Weights of a small audio frame classifier.
Data: trained on synthesized solo parts of chorales (CocoChorales), 39062 training examples, 32.6 epochs.
Rows from block 2 of a small audio frame classifier, named by matrix and row number. Rows with one number belong to one channel. Each number is 200 + 30 x the weight over its row's rms, rounded and kept within 0 to 999. All counts start at 0.
After each channel's rows are labels from the 100 clips, of 14976, where the channel reaches its highest value: "loudest band" is the band of the loudest frequency at the time of the peak. Only what is clearly more common there than usual is listed. The data: synthesized solo parts of chorales (CocoChorales).
# convs1: first pointwise conv (model.blocks.2.convs.1.weight, 192x192x1), inputs 96-191
# convs3: second pointwise conv (model.blocks.2.convs.3.weight, 192x192x1, transposed), outputs 96-191

convs1.150,211,199,156,193,204,189,238,234,198,249,230,179,188,203,202,194,142,227,197,198,198,168,224,206,181,194,196,199,159,182,174,151,205,238,190,224,188,194,241,242,213,252,203,178,146,179,271,203,249,225,228,150,147,210,210,187,199,214,262,199,174,225,174,200,217,213,206,188,184,140,226,215,182,122,264,192,156,234,228,202,214,198,225,167,171,262,206,184,229,210,281,218,171,214,197,225
convs3.150,185,237,187,196,185,213,243,158,200,191,145,179,222,155,168,262,185,189,168,206,221,207,190,242,173,186,179,243,204,206,222,192,211,185,207,174,211,207,169,196,214,218,223,209,214,204,134,203,171,194,178,218,226,254,160,246,221,176,287,183,134,124,234,241,211,203,218,215,192,188,187,176,199,195,185,192,184,225,190,183,218,198,291,298,234,211,218,135,196,206,211,203,171,159,195,193
loudest band: 1000 to 2000 Hz

convs1.132,194,193,256,195,230,211,166,225,182,142,176,142,240,205,187,198,250,227,219,247,187,201,163,213,206,164,244,260,237,240,190,246,183,196,225,230,195,204,233,224,209,164,155,165,157,202,227,219,253,162,180,205,194,245,164,240,214,174,250,143,257,178,177,202,186,199,193,200,221,177,143,229,158,231,211,207,143,223,163,187,198,211,171,290,216,139,151,222,183,230,272,173,218,218,196,143
convs3.132,219,225,184,170,210,189,223,216,202,246,142,214,192,212,229,174,252,219,225,202,186,212,195,232,214,224,241,176,190,193,204,203,253,206,174,258,192,247,105,190,194,193,191,206,193,238,193,114,214,176,208,163,222,159,235,193,218,243,219,229,170,221,206,211,127,197,218,203,197,220,178,201,174,186,174,202,246,184,238,211,226,198,216,165,277,173,183,182,170,230,237,197,177,243,209,216
loudest band: 500 to 1000 Hz

convs1.108,193,181,212,170,206,171,140,177,184,227,196,188,285,200,171,255,257,185,226,168,209,181,171,210,179,220,219,178,160,221,189,216,193,187,227,186,155,187,225,228,198,204,182,198,173,211,188,153,165,277,206,173,238,217,188,184,214,193,221,235,205,127,226,89,171,191,164,202,222,262,197,205,204,176,161,212,233,201,208,219,183,177,173,203,206,163,180,147,200,144,159,178,223,237,122,217
convs3.108,213,195,182,199,181,194,249,206,106,222,192,180,206,209,283,202,226,180,211,223,177,205,253,231,201,200,223,198,237,193,208,221,201,158,241,188,216,235,217,207,179,203,215,188,190,203,197,204,197,142,186,190,229,152,214,216,190,171,236,185,186,241,213,236,195,158,178,249,129,205,209,237,128,174,169,266,204,206,238,243,122,185,212,187,226,157,169,215,237,265,189,215,210,185,216,144
loudest band: 500 to 1000 Hz

convs1.109,252,182,162,170,176,222,238,210,170,203,199,213,237,186,198,173,234,187,228,209,128,199,196,179,282,193,198,159,231,223,186,175,164,198,193,181,232,173,189,220,157,213,224,180,197,214,206,248,191,225,170,225,190,211,201,176,151,207,180,221,206,195,179,221,264,164,198,227,221,259,170,187,219,198,135,181,167,170,223,175,204,198,146,256,230,245,217,196,226,214,160,200,250,217,130,262
convs3.109,179,255,170,207,145,182,149,192,196,191,161,202,180,200,197,216,203,195,184,198,211,181,192,203,240,179,230,279,219,252,181,219,197,220,230,142,222,173,169,218,184,214,210,176,189,242,149,154,177,167,212,204,200,218,116,211,200,204,252,217,180,179,214,183,191,180,225,174,164,158,222,191,227,252,258,206,242,200,191,197,162,192,280,169,197,155,247,224,213,196,199,209,163,121,221,143
loudest band: 1000 to 2000 Hz

convs1.69,216,258,194,178,187,208,189,219,203,243,202,175,196,158,254,162,215,190,180,187,176,236,189,218,190,199,254,139,218,210,204,197,160,201,206,215,180,219,170,200,160,220,158,280,259,158,215,209,200,234,216,172,205,204,197,247,207,184,185,191,188,220,205,190,219,194,210,251,213,172,189,139,137,223,204,167,170,229,147,166,204,200,225,235,232,199,189,177,203,195,211,186,232,107,166,236
convs3.69,169,219,154,196,190,167,189,169,187,264,134,192,212,171,197,214,243,184,169,161,230,202,272,264,229,193,225,211,186,214,202,187,189,205,173,207,191,207,165,168,204,171,226,187,226,228,164,212,207,194,193,213,204,208,220,181,234,168,204,193,140,199,250,209,213,190,218,191,192,233,192,227,166,223,165,200,263,181,168,183,209,223,242,220,191,159,253,228,200,234,192,181,189,160,191,204
loudest band: 1000 to 2000 Hz

convs1.13,134,144,182,193,215,193,209,194,207,200,258,203,187,143,201,199,226,240,189,204,188,291,238,179,221,194,234,167,227,239,235,238,203,177,240,204,177,144,234,241,179,211,185,210,179,180,159,155,194,205,149,205,230,176,185,242,197,234,173,214,171,175,184,203,225,243,226,213,208,194,215,252,158,233,212,244,210,227,198,155,185,202,180,293,165,174,210,202,206,177,223,160,194,201,252,213
convs3.13,201,213,181,219,162,175,164,131,158,188,212,186,191,198,160,237,239,223,190,166,232,211,159,204,182,166,183,178,200,189,213,208,179,228,164,159,195,200,264,206,218,193,210,194,212,181,177,194,206,218,219,232,155,204,114,245,206,202,211,194,188,159,160,166,233,168,168,172,226,156,231,198,164,236,251,230,192,229,176,203,205,191,219,212,162,211,227,179,195,184,171,204,148,142,212,210
loudest band: 500 to 1000 Hz

convs1.2,195,228,175,207,203,237,214,221,188,224,155,221,176,211,204,204,243,256,163,208,161,205,224,238,177,207,205,148,177,228,225,191,232,235,214,188,252,214,165,202,159,176,186,203,210,221,193,248,155,168,228,217,160,207,238,133,231,189,211,217,188,219,207,150,149,158,180,275,207,190,202,241,146,167,193,223,193,190,156,188,190,205,160,207,211,225,223,235,231,253,163,178,221,150,194,206
convs3.2,222,253,202,177,205,181,210,201,210,207,184,169,211,214,179,233,220,207,145,183,238,191,216,238,240,175,193,231,174,216,204,190,234,198,200,233,205,195,250,159,266,214,271,178,180,173,157,154,138,228,236,218,186,248,165,235,265,185,232,190,158,134,192,208,147,133,155,255,263,199,234,199,214,180,247,195,192,222,181,193,223,210,198,214,232,187,280,163,141,177,193,204,168,148,167,195
loudest band: 250 to 500 Hz

convs1.134,209,213,266,199,182,209,192,239,193,243,218,197,194,241,196,221,141,233,217,173,186,240,212,227,199,183,229,179,176,194,232,255,230,247,199,233,235,183,128,182,155,216,255,191,255,194,205,212,171,182,214,215,191,192,178,229,191,175,202,191,169,125,199,180,182,183,216,145,191,220,171,166,173,203,199,187,188,184,209,192,175,223,194,203,163,185,215,274,229,183,125,209,191,216,248,184
convs3.134,209,220,181,224,205,245,196,227,201,230,197,186,178,216,212,237,230,187,182,227,198,200,221,166,222,207,159,186,194,223,209,215,194,179,190,257,207,234,201,209,210,207,207,157,237,148,136,200,173,160,209,213,188,232,206,206,213,163,227,177,189,167,205,190,243,188,129,248,184,200,209,217,244,184,206,208,260,210,226,194,222,230,206,186,282,170,257,211,221,178,238,190,152,100,156,142
loudest band: 250 to 500 Hz

convs1.156,182,215,166,136,152,174,203,185,176,179,190,178,189,222,180,271,169,190,251,180,204,184,186,217,178,179,157,169,238,234,183,216,187,191,168,244,216,143,236,235,155,229,193,190,157,205,125,195,146,160,196,233,252,267,216,202,244,182,197,224,157,212,208,232,246,210,181,254,187,187,216,201,237,237,161,189,185,270,201,208,195,197,215,230,175,211,214,175,200,174,73,206,216,187,181,210
convs3.156,176,170,177,177,240,170,256,235,180,169,217,173,218,213,184,151,209,155,190,176,230,183,214,240,240,244,191,236,204,176,189,175,190,247,214,269,196,209,216,187,131,223,211,194,236,194,246,248,214,227,199,188,146,225,242,208,199,184,234,241,199,212,239,199,205,176,192,239,185,207,223,188,215,226,160,171,153,246,224,185,193,164,171,125,213,245,173,155,199,140,259,179,212,212,128,199
loudest band: 250 to 500 Hz

convs1.91,187,156,228,180,186,177,237,169,238,195,143,164,218,181,232,194,265,234,173,216,217,224,260,120,180,127,203,135,205,196,210,207,234,214,207,218,181,228,170,232,210,199,178,201,233,214,202,186,183,194,207,229,272,128,227,166,175,204,179,204,155,165,172,221,168,165,232,176,229,136,197,178,163,186,198,205,239,225,179,197,213,226,229,221,195,167,190,129,224,220,192,192,235,162,204,228
convs3.91,243,194,171,182,244,205,223,219,214,194,232,219,172,217,209,184,180,215,231,220,156,214,195,182,188,219,239,203,170,179,146,264,173,184,251,210,148,200,158,210,173,182,143,185,209,223,176,188,201,121,230,144,223,184,229,187,161,193,159,203,222,230,166,177,200,187,211,182,174,159,212,197,183,215,131,236,142,224,228,181,194,203,169,258,214,210,174,233,140,159,214,223,211,242,151,199
loudest band: 500 to 1000 Hz

convs1.24,166,237,258,237,233,218,202,205,180,203,214,268,204,219,234,259,243,211,174,207,166,237,206,157,133,199,207,220,215,196,186,218,200,223,251,206,193,187,197,235,201,242,191,187,236,137,134,220,238,209,249,226,177,162,238,177,144,188,226,197,220,190,192,166,209,157,210,168,241,180,172,200,168,172,242,159,166,188,166,197,174,229,210,229,239,206,181,222,179,200,177,172,251,230,208,204
convs3.24,212,191,189,206,171,202,187,210,193,147,249,222,255,178,185,203,196,229,156,209,210,188,237,162,219,206,205,239,182,208,218,240,142,167,223,129,194,156,252,174,180,228,170,228,192,151,231,241,212,235,200,222,185,215,147,232,206,202,261,228,234,216,206,216,278,163,157,186,182,186,232,211,181,205,245,216,180,211,186,258,179,174,207,201,157,232,190,198,224,231,233,188,187,157,244,192
loudest band: 1000 to 2000 Hz

convs1.56,207,217,177,196,210,229,155,185,230,174,231,219,192,198,221,224,214,165,167,223,186,187,172,183,218,225,206,147,219,213,236,176,188,200,215,234,201,170,203,187,209,188,175,252,167,216,180,181,257,190,210,198,178,127,141,173,187,213,225,186,243,177,150,149,211,202,140,166,174,163,222,204,185,174,245,177,204,183,244,207,165,203,220,194,208,180,161,184,161,190,180,172,152,235,192,190
convs3.56,195,168,222,208,255,194,188,209,198,242,226,181,201,217,234,225,232,221,201,194,191,197,208,181,146,184,205,174,193,205,243,204,211,188,185,200,206,153,132,238,221,203,235,188,198,254,234,218,214,187,230,163,189,255,222,199,227,154,166,177,227,185,179,162,150,190,138,180,262,201,188,196,276,145,181,180,217,172,173,215,193,253,117,265,190,208,192,158,245,199,156,180,236,261,220,208
loudest band: 250 to 500 Hz

convs1.12,164,166,156,206,196,212,177,212,166,225,198,196,219,214,178,261,188,169,207,156,237,203,239,175,217,168,212,182,203,232,213,229,237,139,222,272,228,167,255,206,232,206,185,171,173,241,159,171,235,121,190,223,207,174,202,199,168,236,195,204,264,205,211,224,210,194,222,223,236,175,207,236,223,183,165,215,169,232,203,209,227,224,242,186,227,177,131,188,254,236,147,175,210,254,187,227
convs3.12,193,190,234,199,221,222,182,221,260,226,205,240,220,217,232,184,216,251,248,187,174,177,252,173,242,223,217,159,184,155,236,146,165,181,227,213,153,229,195,228,198,206,194,158,153,212,215,162,198,153,230,185,222,156,206,180,116,213,200,234,238,208,202,181,197,215,205,210,180,219,181,207,172,87,207,146,151,200,161,197,150,206,158,210,177,185,185,226,222,145,205,201,219,213,230,207
loudest band: 250 to 500 Hz

convs1.158,164,170,200,177,180,222,199,216,177,174,148,147,192,231,170,249,265,182,228,210,206,212,189,203,162,195,211,150,233,229,184,186,211,234,206,176,182,163,168,212,195,209,183,250,184,197,182,218,176,192,172,203,194,178,151,185,191,216,237,158,176,226,207,201,247,175,207,160,189,246,174,214,143,228,225,177,194,245,183,154,226,186,200,263,201,227,186,286,199,239,158,132,194,149,200,176
convs3.158,212,207,162,215,181,215,106,189,196,232,252,240,179,240,200,258,219,191,230,214,194,172,209,204,169,211,174,181,159,206,195,225,156,229,190,182,231,183,206,206,146,185,251,186,193,203,168,182,194,162,173,189,219,240,252,205,244,202,155,197,207,181,189,180,165,212,235,105,216,186,186,210,231,197,185,201,212,134,165,231,180,212,179,218,189,186,218,187,171,169,153,178,207,214,166,206
loudest band: 1000 to 2000 Hz

convs1.99,158,206,157,218,283,169,159,168,109,185,186,253,263,223,143,180,202,245,178,227,232,200,189,235,192,177,147,187,197,234,196,170,206,171,231,199,208,251,192,220,205,198,216,205,218,218,231,202,156,156,204,218,229,178,168,163,251,258,210,172,222,178,176,203,152,210,155,206,238,257,223,218,224,224,201,205,200,211,187,257,212,203,182,224,191,192,205,242,198,207,219,195,198,271,207,175
convs3.99,178,235,221,202,126,219,188,187,231,203,187,188,226,227,225,172,192,182,175,204,232,202,233,195,265,196,164,188,150,261,167,180,207,160,217,220,186,282,165,212,219,218,191,248,167,216,236,180,205,225,223,210,183,160,209,250,201,264,119,186,204,199,199,180,237,144,174,202,176,197,220,210,173,167,248,186,203,211,210,251,206,181,191,175,183,190,254,153,215,182,241,139,167,217,219,220
loudest band: 250 to 500 Hz

convs1.51,172,219,258,223,211,241,168,216,271,262,179,252,183,208,227,157,175,216,221,154,197,202,154,162,171,221,228,196,195,230,190,173,244,215,180,232,159,184,189,207,159,206,152,253,211,179,158,202,136,190,172,207,211,177,164,193,159,157,132,200,164,197,175,236,175,164,208,201,227,211,206,200,217,228,219,238,176,219,154,184,190,220,224,209,213,163,204,193,215,183,227,204,174,64,182,243
convs3.51,236,199,229,170,238,221,196,189,165,240,161,187,160,199,218,236,277,180,220,204,174,182,215,207,178,235,218,204,177,138,220,177,194,90,258,269,235,185,203,221,203,184,228,190,199,235,168,200,210,157,201,167,173,202,227,178,223,143,255,184,235,195,201,209,97,264,235,180,229,211,190,219,221,208,216,185,195,216,232,217,167,234,204,170,247,165,204,186,197,208,215,162,221,165,182,178
loudest band: 250 to 500 Hz

convs1.126,228,242,179,154,199,162,139,211,163,198,197,135,231,174,209,194,226,215,206,140,182,205,220,202,133,161,204,242,210,167,154,184,208,238,157,239,178,210,230,260,190,171,167,190,200,204,186,158,186,191,212,185,186,209,236,161,183,222,229,193,194,220,224,174,174,207,183,206,218,236,198,179,190,192,237,219,226,215,201,199,186,207,175,157,248,186,167,207,192,220,331,199,200,217,168,220
convs3.126,187,184,202,200,194,265,255,181,179,167,221,216,215,217,296,169,220,207,177,176,206,164,228,188,223,194,203,126,189,200,194,227,180,213,205,226,194,242,170,172,225,178,186,200,190,161,243,203,221,188,194,188,151,132,241,210,177,183,153,203,179,220,167,192,235,183,207,217,217,188,206,199,170,185,140,207,208,193,211,154,178,212,146,171,221,218,157,205,194,196,269,209,209,265,240,175
loudest band: 500 to 1000 Hz

convs1.161,213,212,210,184,177,187,165,185,254,186,179,159,256,186,131,245,150,177,189,170,231,254,206,162,161,194,225,156,240,180,220,202,207,180,147,176,174,240,230,200,277,194,192,218,191,144,207,222,213,207,231,175,262,148,231,169,165,197,164,190,219,120,183,159,134,182,195,253,270,215,193,223,139,160,225,210,210,183,219,243,162,209,226,199,178,172,137,183,209,205,199,171,191,175,247,185
convs3.161,193,209,183,209,215,203,209,216,166,218,209,165,238,199,170,188,216,172,218,203,206,217,240,167,212,240,174,226,210,172,218,174,204,230,222,234,215,181,186,168,167,184,158,189,245,131,124,189,214,183,184,192,225,186,176,193,168,192,270,170,221,194,193,228,156,231,217,259,172,214,204,200,200,207,215,211,157,228,206,229,188,223,235,244,186,211,165,229,155,196,259,164,210,89,168,190
loudest band: 1000 to 2000 Hz

convs1.33,196,205,211,197,202,213,183,180,229,266,226,228,170,205,212,255,152,216,211,180,214,252,193,213,230,147,204,196,212,180,171,167,222,209,186,165,193,214,227,187,226,210,170,217,242,186,189,260,127,185,151,212,202,118,191,249,197,214,98,201,202,171,176,223,195,217,196,230,179,210,225,175,142,183,188,193,169,177,125,210,224,209,289,178,180,156,214,156,214,220,172,270,165,99,221,223
convs3.33,181,190,193,217,177,176,200,204,209,198,202,188,269,165,158,241,167,183,206,212,191,181,144,195,171,193,154,226,211,204,175,207,188,192,181,141,186,186,226,225,154,184,136,211,268,183,223,245,172,233,171,226,227,229,206,192,226,228,172,202,173,203,202,184,186,176,235,178,181,207,180,208,210,243,187,184,161,202,152,200,164,139,208,190,184,186,141,201,253,143,169,233,220,175,165,252
loudest band: 250 to 500 Hz

convs1.119,238,176,250,174,206,227,170,233,189,189,183,253,209,218,199,185,229,226,170,171,206,159,213,182,206,189,215,200,199,183,188,202,192,201,189,182,202,212,173,159,182,191,216,181,226,171,190,221,232,201,192,217,186,209,197,237,143,211,176,127,162,232,212,218,230,185,207,210,224,188,162,268,154,196,212,203,151,198,219,182,191,158,162,253,213,243,239,242,139,205,190,180,156,201,162,204
convs3.119,239,199,221,218,243,213,185,206,237,216,221,216,188,172,191,139,171,227,191,182,190,241,229,193,216,239,219,176,198,199,190,206,198,178,168,231,172,205,153,191,228,222,224,187,178,232,248,157,182,209,205,180,189,143,272,169,247,188,209,228,194,204,226,196,235,227,214,267,234,196,197,210,206,198,151,189,216,269,177,182,238,248,118,119,242,244,165,177,149,211,254,193,200,267,214,214
loudest band: 1000 to 2000 Hz

convs1.141,218,230,160,211,235,211,225,136,185,141,204,213,229,224,228,184,232,294,215,196,195,225,166,198,212,223,265,207,159,216,232,201,156,190,213,175,219,233,235,143,113,223,157,188,197,180,198,188,251,184,197,195,215,236,225,155,238,244,207,192,199,210,229,224,176,185,249,200,248,206,152,227,175,200,247,177,189,202,183,158,161,210,240,262,191,192,184,207,166,242,198,186,245,238,247,188
convs3.141,215,212,246,205,230,212,233,175,228,224,123,208,179,228,229,223,182,213,220,180,198,239,201,274,252,181,237,209,221,188,185,167,263,163,220,277,265,265,189,209,194,242,239,182,133,212,233,200,179,145,240,203,246,153,189,224,225,191,236,223,165,152,204,227,185,275,257,190,195,205,184,182,221,181,175,186,188,192,176,217,231,213,214,227,211,187,227,184,184,196,210,220,179,199,197,186
loudest band: 500 to 1000 Hz

convs1.62,215,222,163,169,118,189,174,282,204,203,215,202,210,189,219,203,228,166,235,216,183,262,210,207,200,152,200,209,220,205,166,191,170,245,228,186,192,153,220,192,197,191,215,198,152,205,225,175,265,217,222,205,227,233,191,173,264,233,224,220,194,157,243,192,223,210,231,232,194,209,203,229,165,168,196,201,206,149,179,149,150,210,226,173,205,233,236,199,177,236,192,183,171,256,203,225
convs3.62,226,268,219,180,178,115,205,221,168,225,167,210,163,175,171,206,223,169,176,204,153,216,160,241,209,194,236,245,225,189,176,188,212,202,215,236,237,216,227,171,193,205,184,227,209,177,156,159,220,213,197,205,135,249,184,191,223,240,245,197,265,210,210,176,184,224,196,235,226,206,160,196,194,231,250,182,175,220,177,213,200,152,284,200,219,177,230,146,158,180,212,180,240,137,174,221
loudest band: 1000 to 2000 Hz

convs1.39,204,159,215,214,227,190,194,239,201,200,181,170,262,185,201,173,175,241,169,186,210,215,185,228,169,181,216,200,171,206,183,211,233,271,183,191,279,175,210,192,230,180,196,199,187,217,198,216,126,206,188,174,130,176,209,205,163,236,166,162,205,195,239,140,212,210,246,255,235,265,193,231,276,209,205,161,194,258,186,228,172,167,187,223,171,171,192,200,161,189,156,187,220,198,213,186
convs3.39,160,218,194,172,180,190,170,170,189,171,225,220,179,235,184,208,213,167,233,195,244,215,169,223,205,181,241,160,217,212,180,216,178,121,212,110,228,184,225,148,208,164,170,203,261,204,246,219,146,209,174,183,225,187,179,214,227,214,175,214,174,205,198,190,247,203,194,262,166,193,217,257,187,222,211,217,208,228,208,178,187,137,297,167,176,195,199,211,228,191,131,200,209,189,194,260
loudest band: 1000 to 2000 Hz

convs1.174,217,224,177,199,250,216,189,215,167,230,162,190,192,187,195,248,187,190,175,187,174,181,168,202,135,189,254,183,193,178,205,234,235,199,193,169,206,207,262,159,213,169,241,218,176,149,194,209,229,195,192,176,235,164,200,246,217,188,219,184,207,121,202,221,213,215,209,148,214,146,213,204,196,146,224,146,203,208,187,150,204,223,224,204,174,179,170,174,232,212,186,206,193,205,207,206
convs3.174,199,249,142,220,198,204,175,205,181,229,215,193,181,169,212,202,259,197,201,198,167,180,219,166,139,177,226,198,223,207,178,230,124,191,176,178,194,145,169,167,185,188,206,228,192,160,209,182,200,169,176,203,200,233,161,196,207,180,202,235,181,249,227,216,220,182,205,192,190,182,218,244,208,248,173,208,221,196,232,169,154,214,172,247,227,183,178,206,156,202,201,184,206,258,215,181
loudest band: 250 to 500 Hz

convs1.186,206,231,228,180,200,172,231,177,114,215,177,186,193,202,198,259,208,135,190,227,266,229,203,191,245,153,245,243,180,233,209,178,189,205,196,206,190,196,225,166,247,216,203,205,191,233,188,221,201,144,244,195,215,152,176,191,250,235,212,229,168,171,200,298,205,209,203,187,226,174,203,222,200,165,213,221,164,207,178,145,202,255,194,197,185,212,194,159,153,188,161,212,217,182,217,261
convs3.186,184,201,192,232,191,180,192,177,174,205,242,239,169,199,170,214,190,260,184,175,226,208,188,198,178,213,189,233,164,219,187,232,196,244,145,152,196,169,204,183,237,170,213,215,203,129,196,212,206,247,227,180,190,296,154,218,200,220,140,216,150,201,169,181,227,222,220,259,173,193,208,220,169,211,218,163,230,215,191,210,221,265,184,187,177,229,217,184,155,161,176,172,232,153,221,189
loudest band: 250 to 500 Hz

convs1.93,175,189,201,213,158,197,156,199,196,187,188,135,196,206,168,202,196,260,153,173,186,202,252,202,172,197,218,178,180,227,253,176,176,198,264,210,155,152,171,177,181,170,191,225,186,213,197,216,196,218,215,228,188,176,169,168,146,226,199,231,181,254,236,186,186,172,147,207,214,187,202,189,202,194,221,200,207,262,199,191,168,148,217,150,198,244,142,174,183,194,253,185,200,214,166,182
convs3.93,194,160,158,225,155,157,222,197,191,140,248,220,196,219,202,204,198,161,211,205,183,169,198,258,169,226,215,156,184,238,233,205,185,245,221,230,176,230,182,230,161,187,153,233,187,201,233,211,220,242,199,182,194,189,205,180,215,212,206,229,208,201,202,224,307,169,210,112,207,206,209,172,222,220,252,233,175,178,198,218,176,185,219,215,182,204,225,194,202,189,160,226,226,167,170,175
loudest band: 1000 to 2000 Hz

convs1.118,183,180,194,181,225,229,195,216,204,212,231,193,214,189,178,256,195,160,219,201,207,185,213,208,175,178,199,172,233,232,209,254,235,148,192,262,221,232,210,244,223,188,162,158,138,225,181,180,154,174,230,208,219,223,200,168,173,168,178,232,238,207,153,211,191,199,144,211,182,188,231,210,169,183,151,275,214,282,181,174,216,225,199,235,238,166,188,212,223,186,86,166,201,215,148,210
convs3.118,196,140,281,178,213,192,233,221,238,202,220,196,200,215,236,205,231,218,227,170,206,202,231,193,212,252,194,144,200,181,235,150,190,189,187,241,205,271,171,243,200,222,229,178,151,204,211,220,185,217,228,184,180,173,231,160,146,202,176,224,219,242,192,231,203,210,192,189,179,247,175,195,173,156,210,194,151,166,182,176,199,189,199,184,174,219,204,191,218,185,172,198,247,207,227,208
loudest band: 250 to 500 Hz

convs1.121,239,214,228,188,203,179,189,258,227,189,209,155,210,163,226,196,160,209,190,153,196,212,157,175,235,174,177,230,221,216,159,213,196,145,202,202,239,218,198,162,210,197,207,169,113,228,207,209,227,243,201,200,187,233,245,140,196,208,294,124,220,198,228,102,201,228,200,208,260,216,209,209,186,182,210,214,153,271,180,208,180,241,204,192,230,217,190,199,123,187,229,156,201,231,223,152
convs3.121,203,213,201,218,223,206,154,246,235,226,186,204,183,200,182,274,144,175,200,225,236,229,178,213,168,162,225,263,218,254,196,201,251,209,209,173,219,155,266,195,195,197,196,213,194,223,144,249,208,213,191,197,225,144,248,228,259,204,164,177,161,170,179,253,188,232,193,260,196,200,201,175,278,268,206,168,200,212,215,209,258,220,202,247,205,158,238,200,207,213,226,218,174,185,196,212
loudest band: 500 to 1000 Hz

convs1.147,198,185,219,205,189,203,199,289,183,212,198,184,127,234,201,193,184,206,150,198,160,171,230,230,215,256,207,173,209,197,205,223,204,221,242,186,207,154,176,234,205,210,165,214,179,181,254,216,182,250,228,188,216,181,219,203,194,239,190,169,217,135,219,188,166,173,232,209,212,232,182,142,214,161,196,168,189,191,217,216,191,195,186,170,192,189,174,195,248,189,247,205,214,193,242,123
convs3.147,240,221,216,192,258,166,212,172,194,179,165,189,175,163,227,229,207,272,178,203,282,230,264,202,206,238,217,218,208,199,175,234,268,199,206,219,222,185,242,201,197,181,203,201,227,220,185,167,175,168,221,210,231,242,201,196,211,161,223,204,169,207,207,184,202,174,220,148,207,192,210,224,185,195,182,227,157,229,224,197,212,211,207,176,222,237,226,222,170,225,227,222,175,154,168,210
loudest band: 250 to 500 Hz

convs1.22,217,244,147,169,210,166,138,210,185,196,150,226,244,213,192,194,238,181,251,229,131,213,172,242,176,240,220,176,247,204,241,157,155,164,223,201,252,242,176,220,190,171,215,180,187,202,197,215,191,227,218,209,205,195,216,189,159,201,179,217,158,248,241,235,207,168,178,219,224,238,154,215,212,236,253,135,208,180,235,129,207,195,206,277,227,218,237,203,150,219,202,182,219,202,226,198
convs3.22,173,180,202,165,197,190,175,241,157,224,178,245,183,202,178,94,172,203,156,154,192,235,218,185,288,190,257,194,188,185,193,174,194,211,176,237,176,192,202,181,199,169,234,178,206,188,228,170,224,180,228,160,163,132,217,161,221,220,180,197,206,211,217,172,219,205,172,240,239,183,186,218,200,202,182,215,243,186,223,237,216,213,214,117,214,222,177,231,191,200,214,186,221,235,191,208
loudest band: 1000 to 2000 Hz

convs1.127,166,226,225,169,228,233,233,162,224,156,184,239,259,210,206,202,219,238,194,225,182,116,164,166,218,218,256,195,201,193,215,213,235,158,177,204,147,204,169,222,172,200,212,247,203,160,140,224,237,215,200,244,179,207,212,216,206,176,218,187,205,222,169,160,141,286,204,211,161,186,194,200,251,249,242,213,194,217,189,184,167,162,214,172,227,221,219,141,254,189,172,206,194,170,192,217
convs3.127,210,194,211,244,205,260,196,247,213,181,243,200,206,205,192,243,180,153,231,197,192,179,185,203,138,206,176,212,194,203,259,198,166,172,185,220,201,160,163,172,194,178,206,183,162,235,166,288,218,202,208,206,243,268,219,200,264,191,187,162,234,183,218,167,160,191,210,152,247,232,233,210,281,179,224,191,241,183,175,220,178,186,223,219,230,237,214,187,229,200,175,174,171,185,229,182
loudest band: 250 to 500 Hz

convs1.107,188,210,228,253,189,197,217,183,205,269,163,222,208,222,213,173,214,278,226,204,178,176,157,205,237,247,177,234,147,174,191,174,167,249,225,175,195,239,239,221,150,201,213,208,147,187,226,200,242,253,169,183,194,193,202,191,218,218,245,221,243,179,166,157,188,178,247,160,173,208,234,197,221,218,272,146,178,210,224,230,202,169,177,216,231,216,200,179,206,170,238,242,133,192,245,163
convs3.107,217,232,186,189,205,162,173,198,229,224,258,205,151,186,198,148,264,190,239,165,164,180,207,240,205,227,243,175,184,210,196,212,159,190,201,186,185,233,156,208,172,196,190,201,186,239,252,181,231,177,218,175,209,174,236,170,195,237,145,225,240,263,153,158,189,183,208,222,198,216,155,205,194,192,260,200,221,233,222,189,165,198,184,116,212,188,169,234,171,169,139,197,222,255,219,198
loudest band: 500 to 1000 Hz; 1000 to 2000 Hz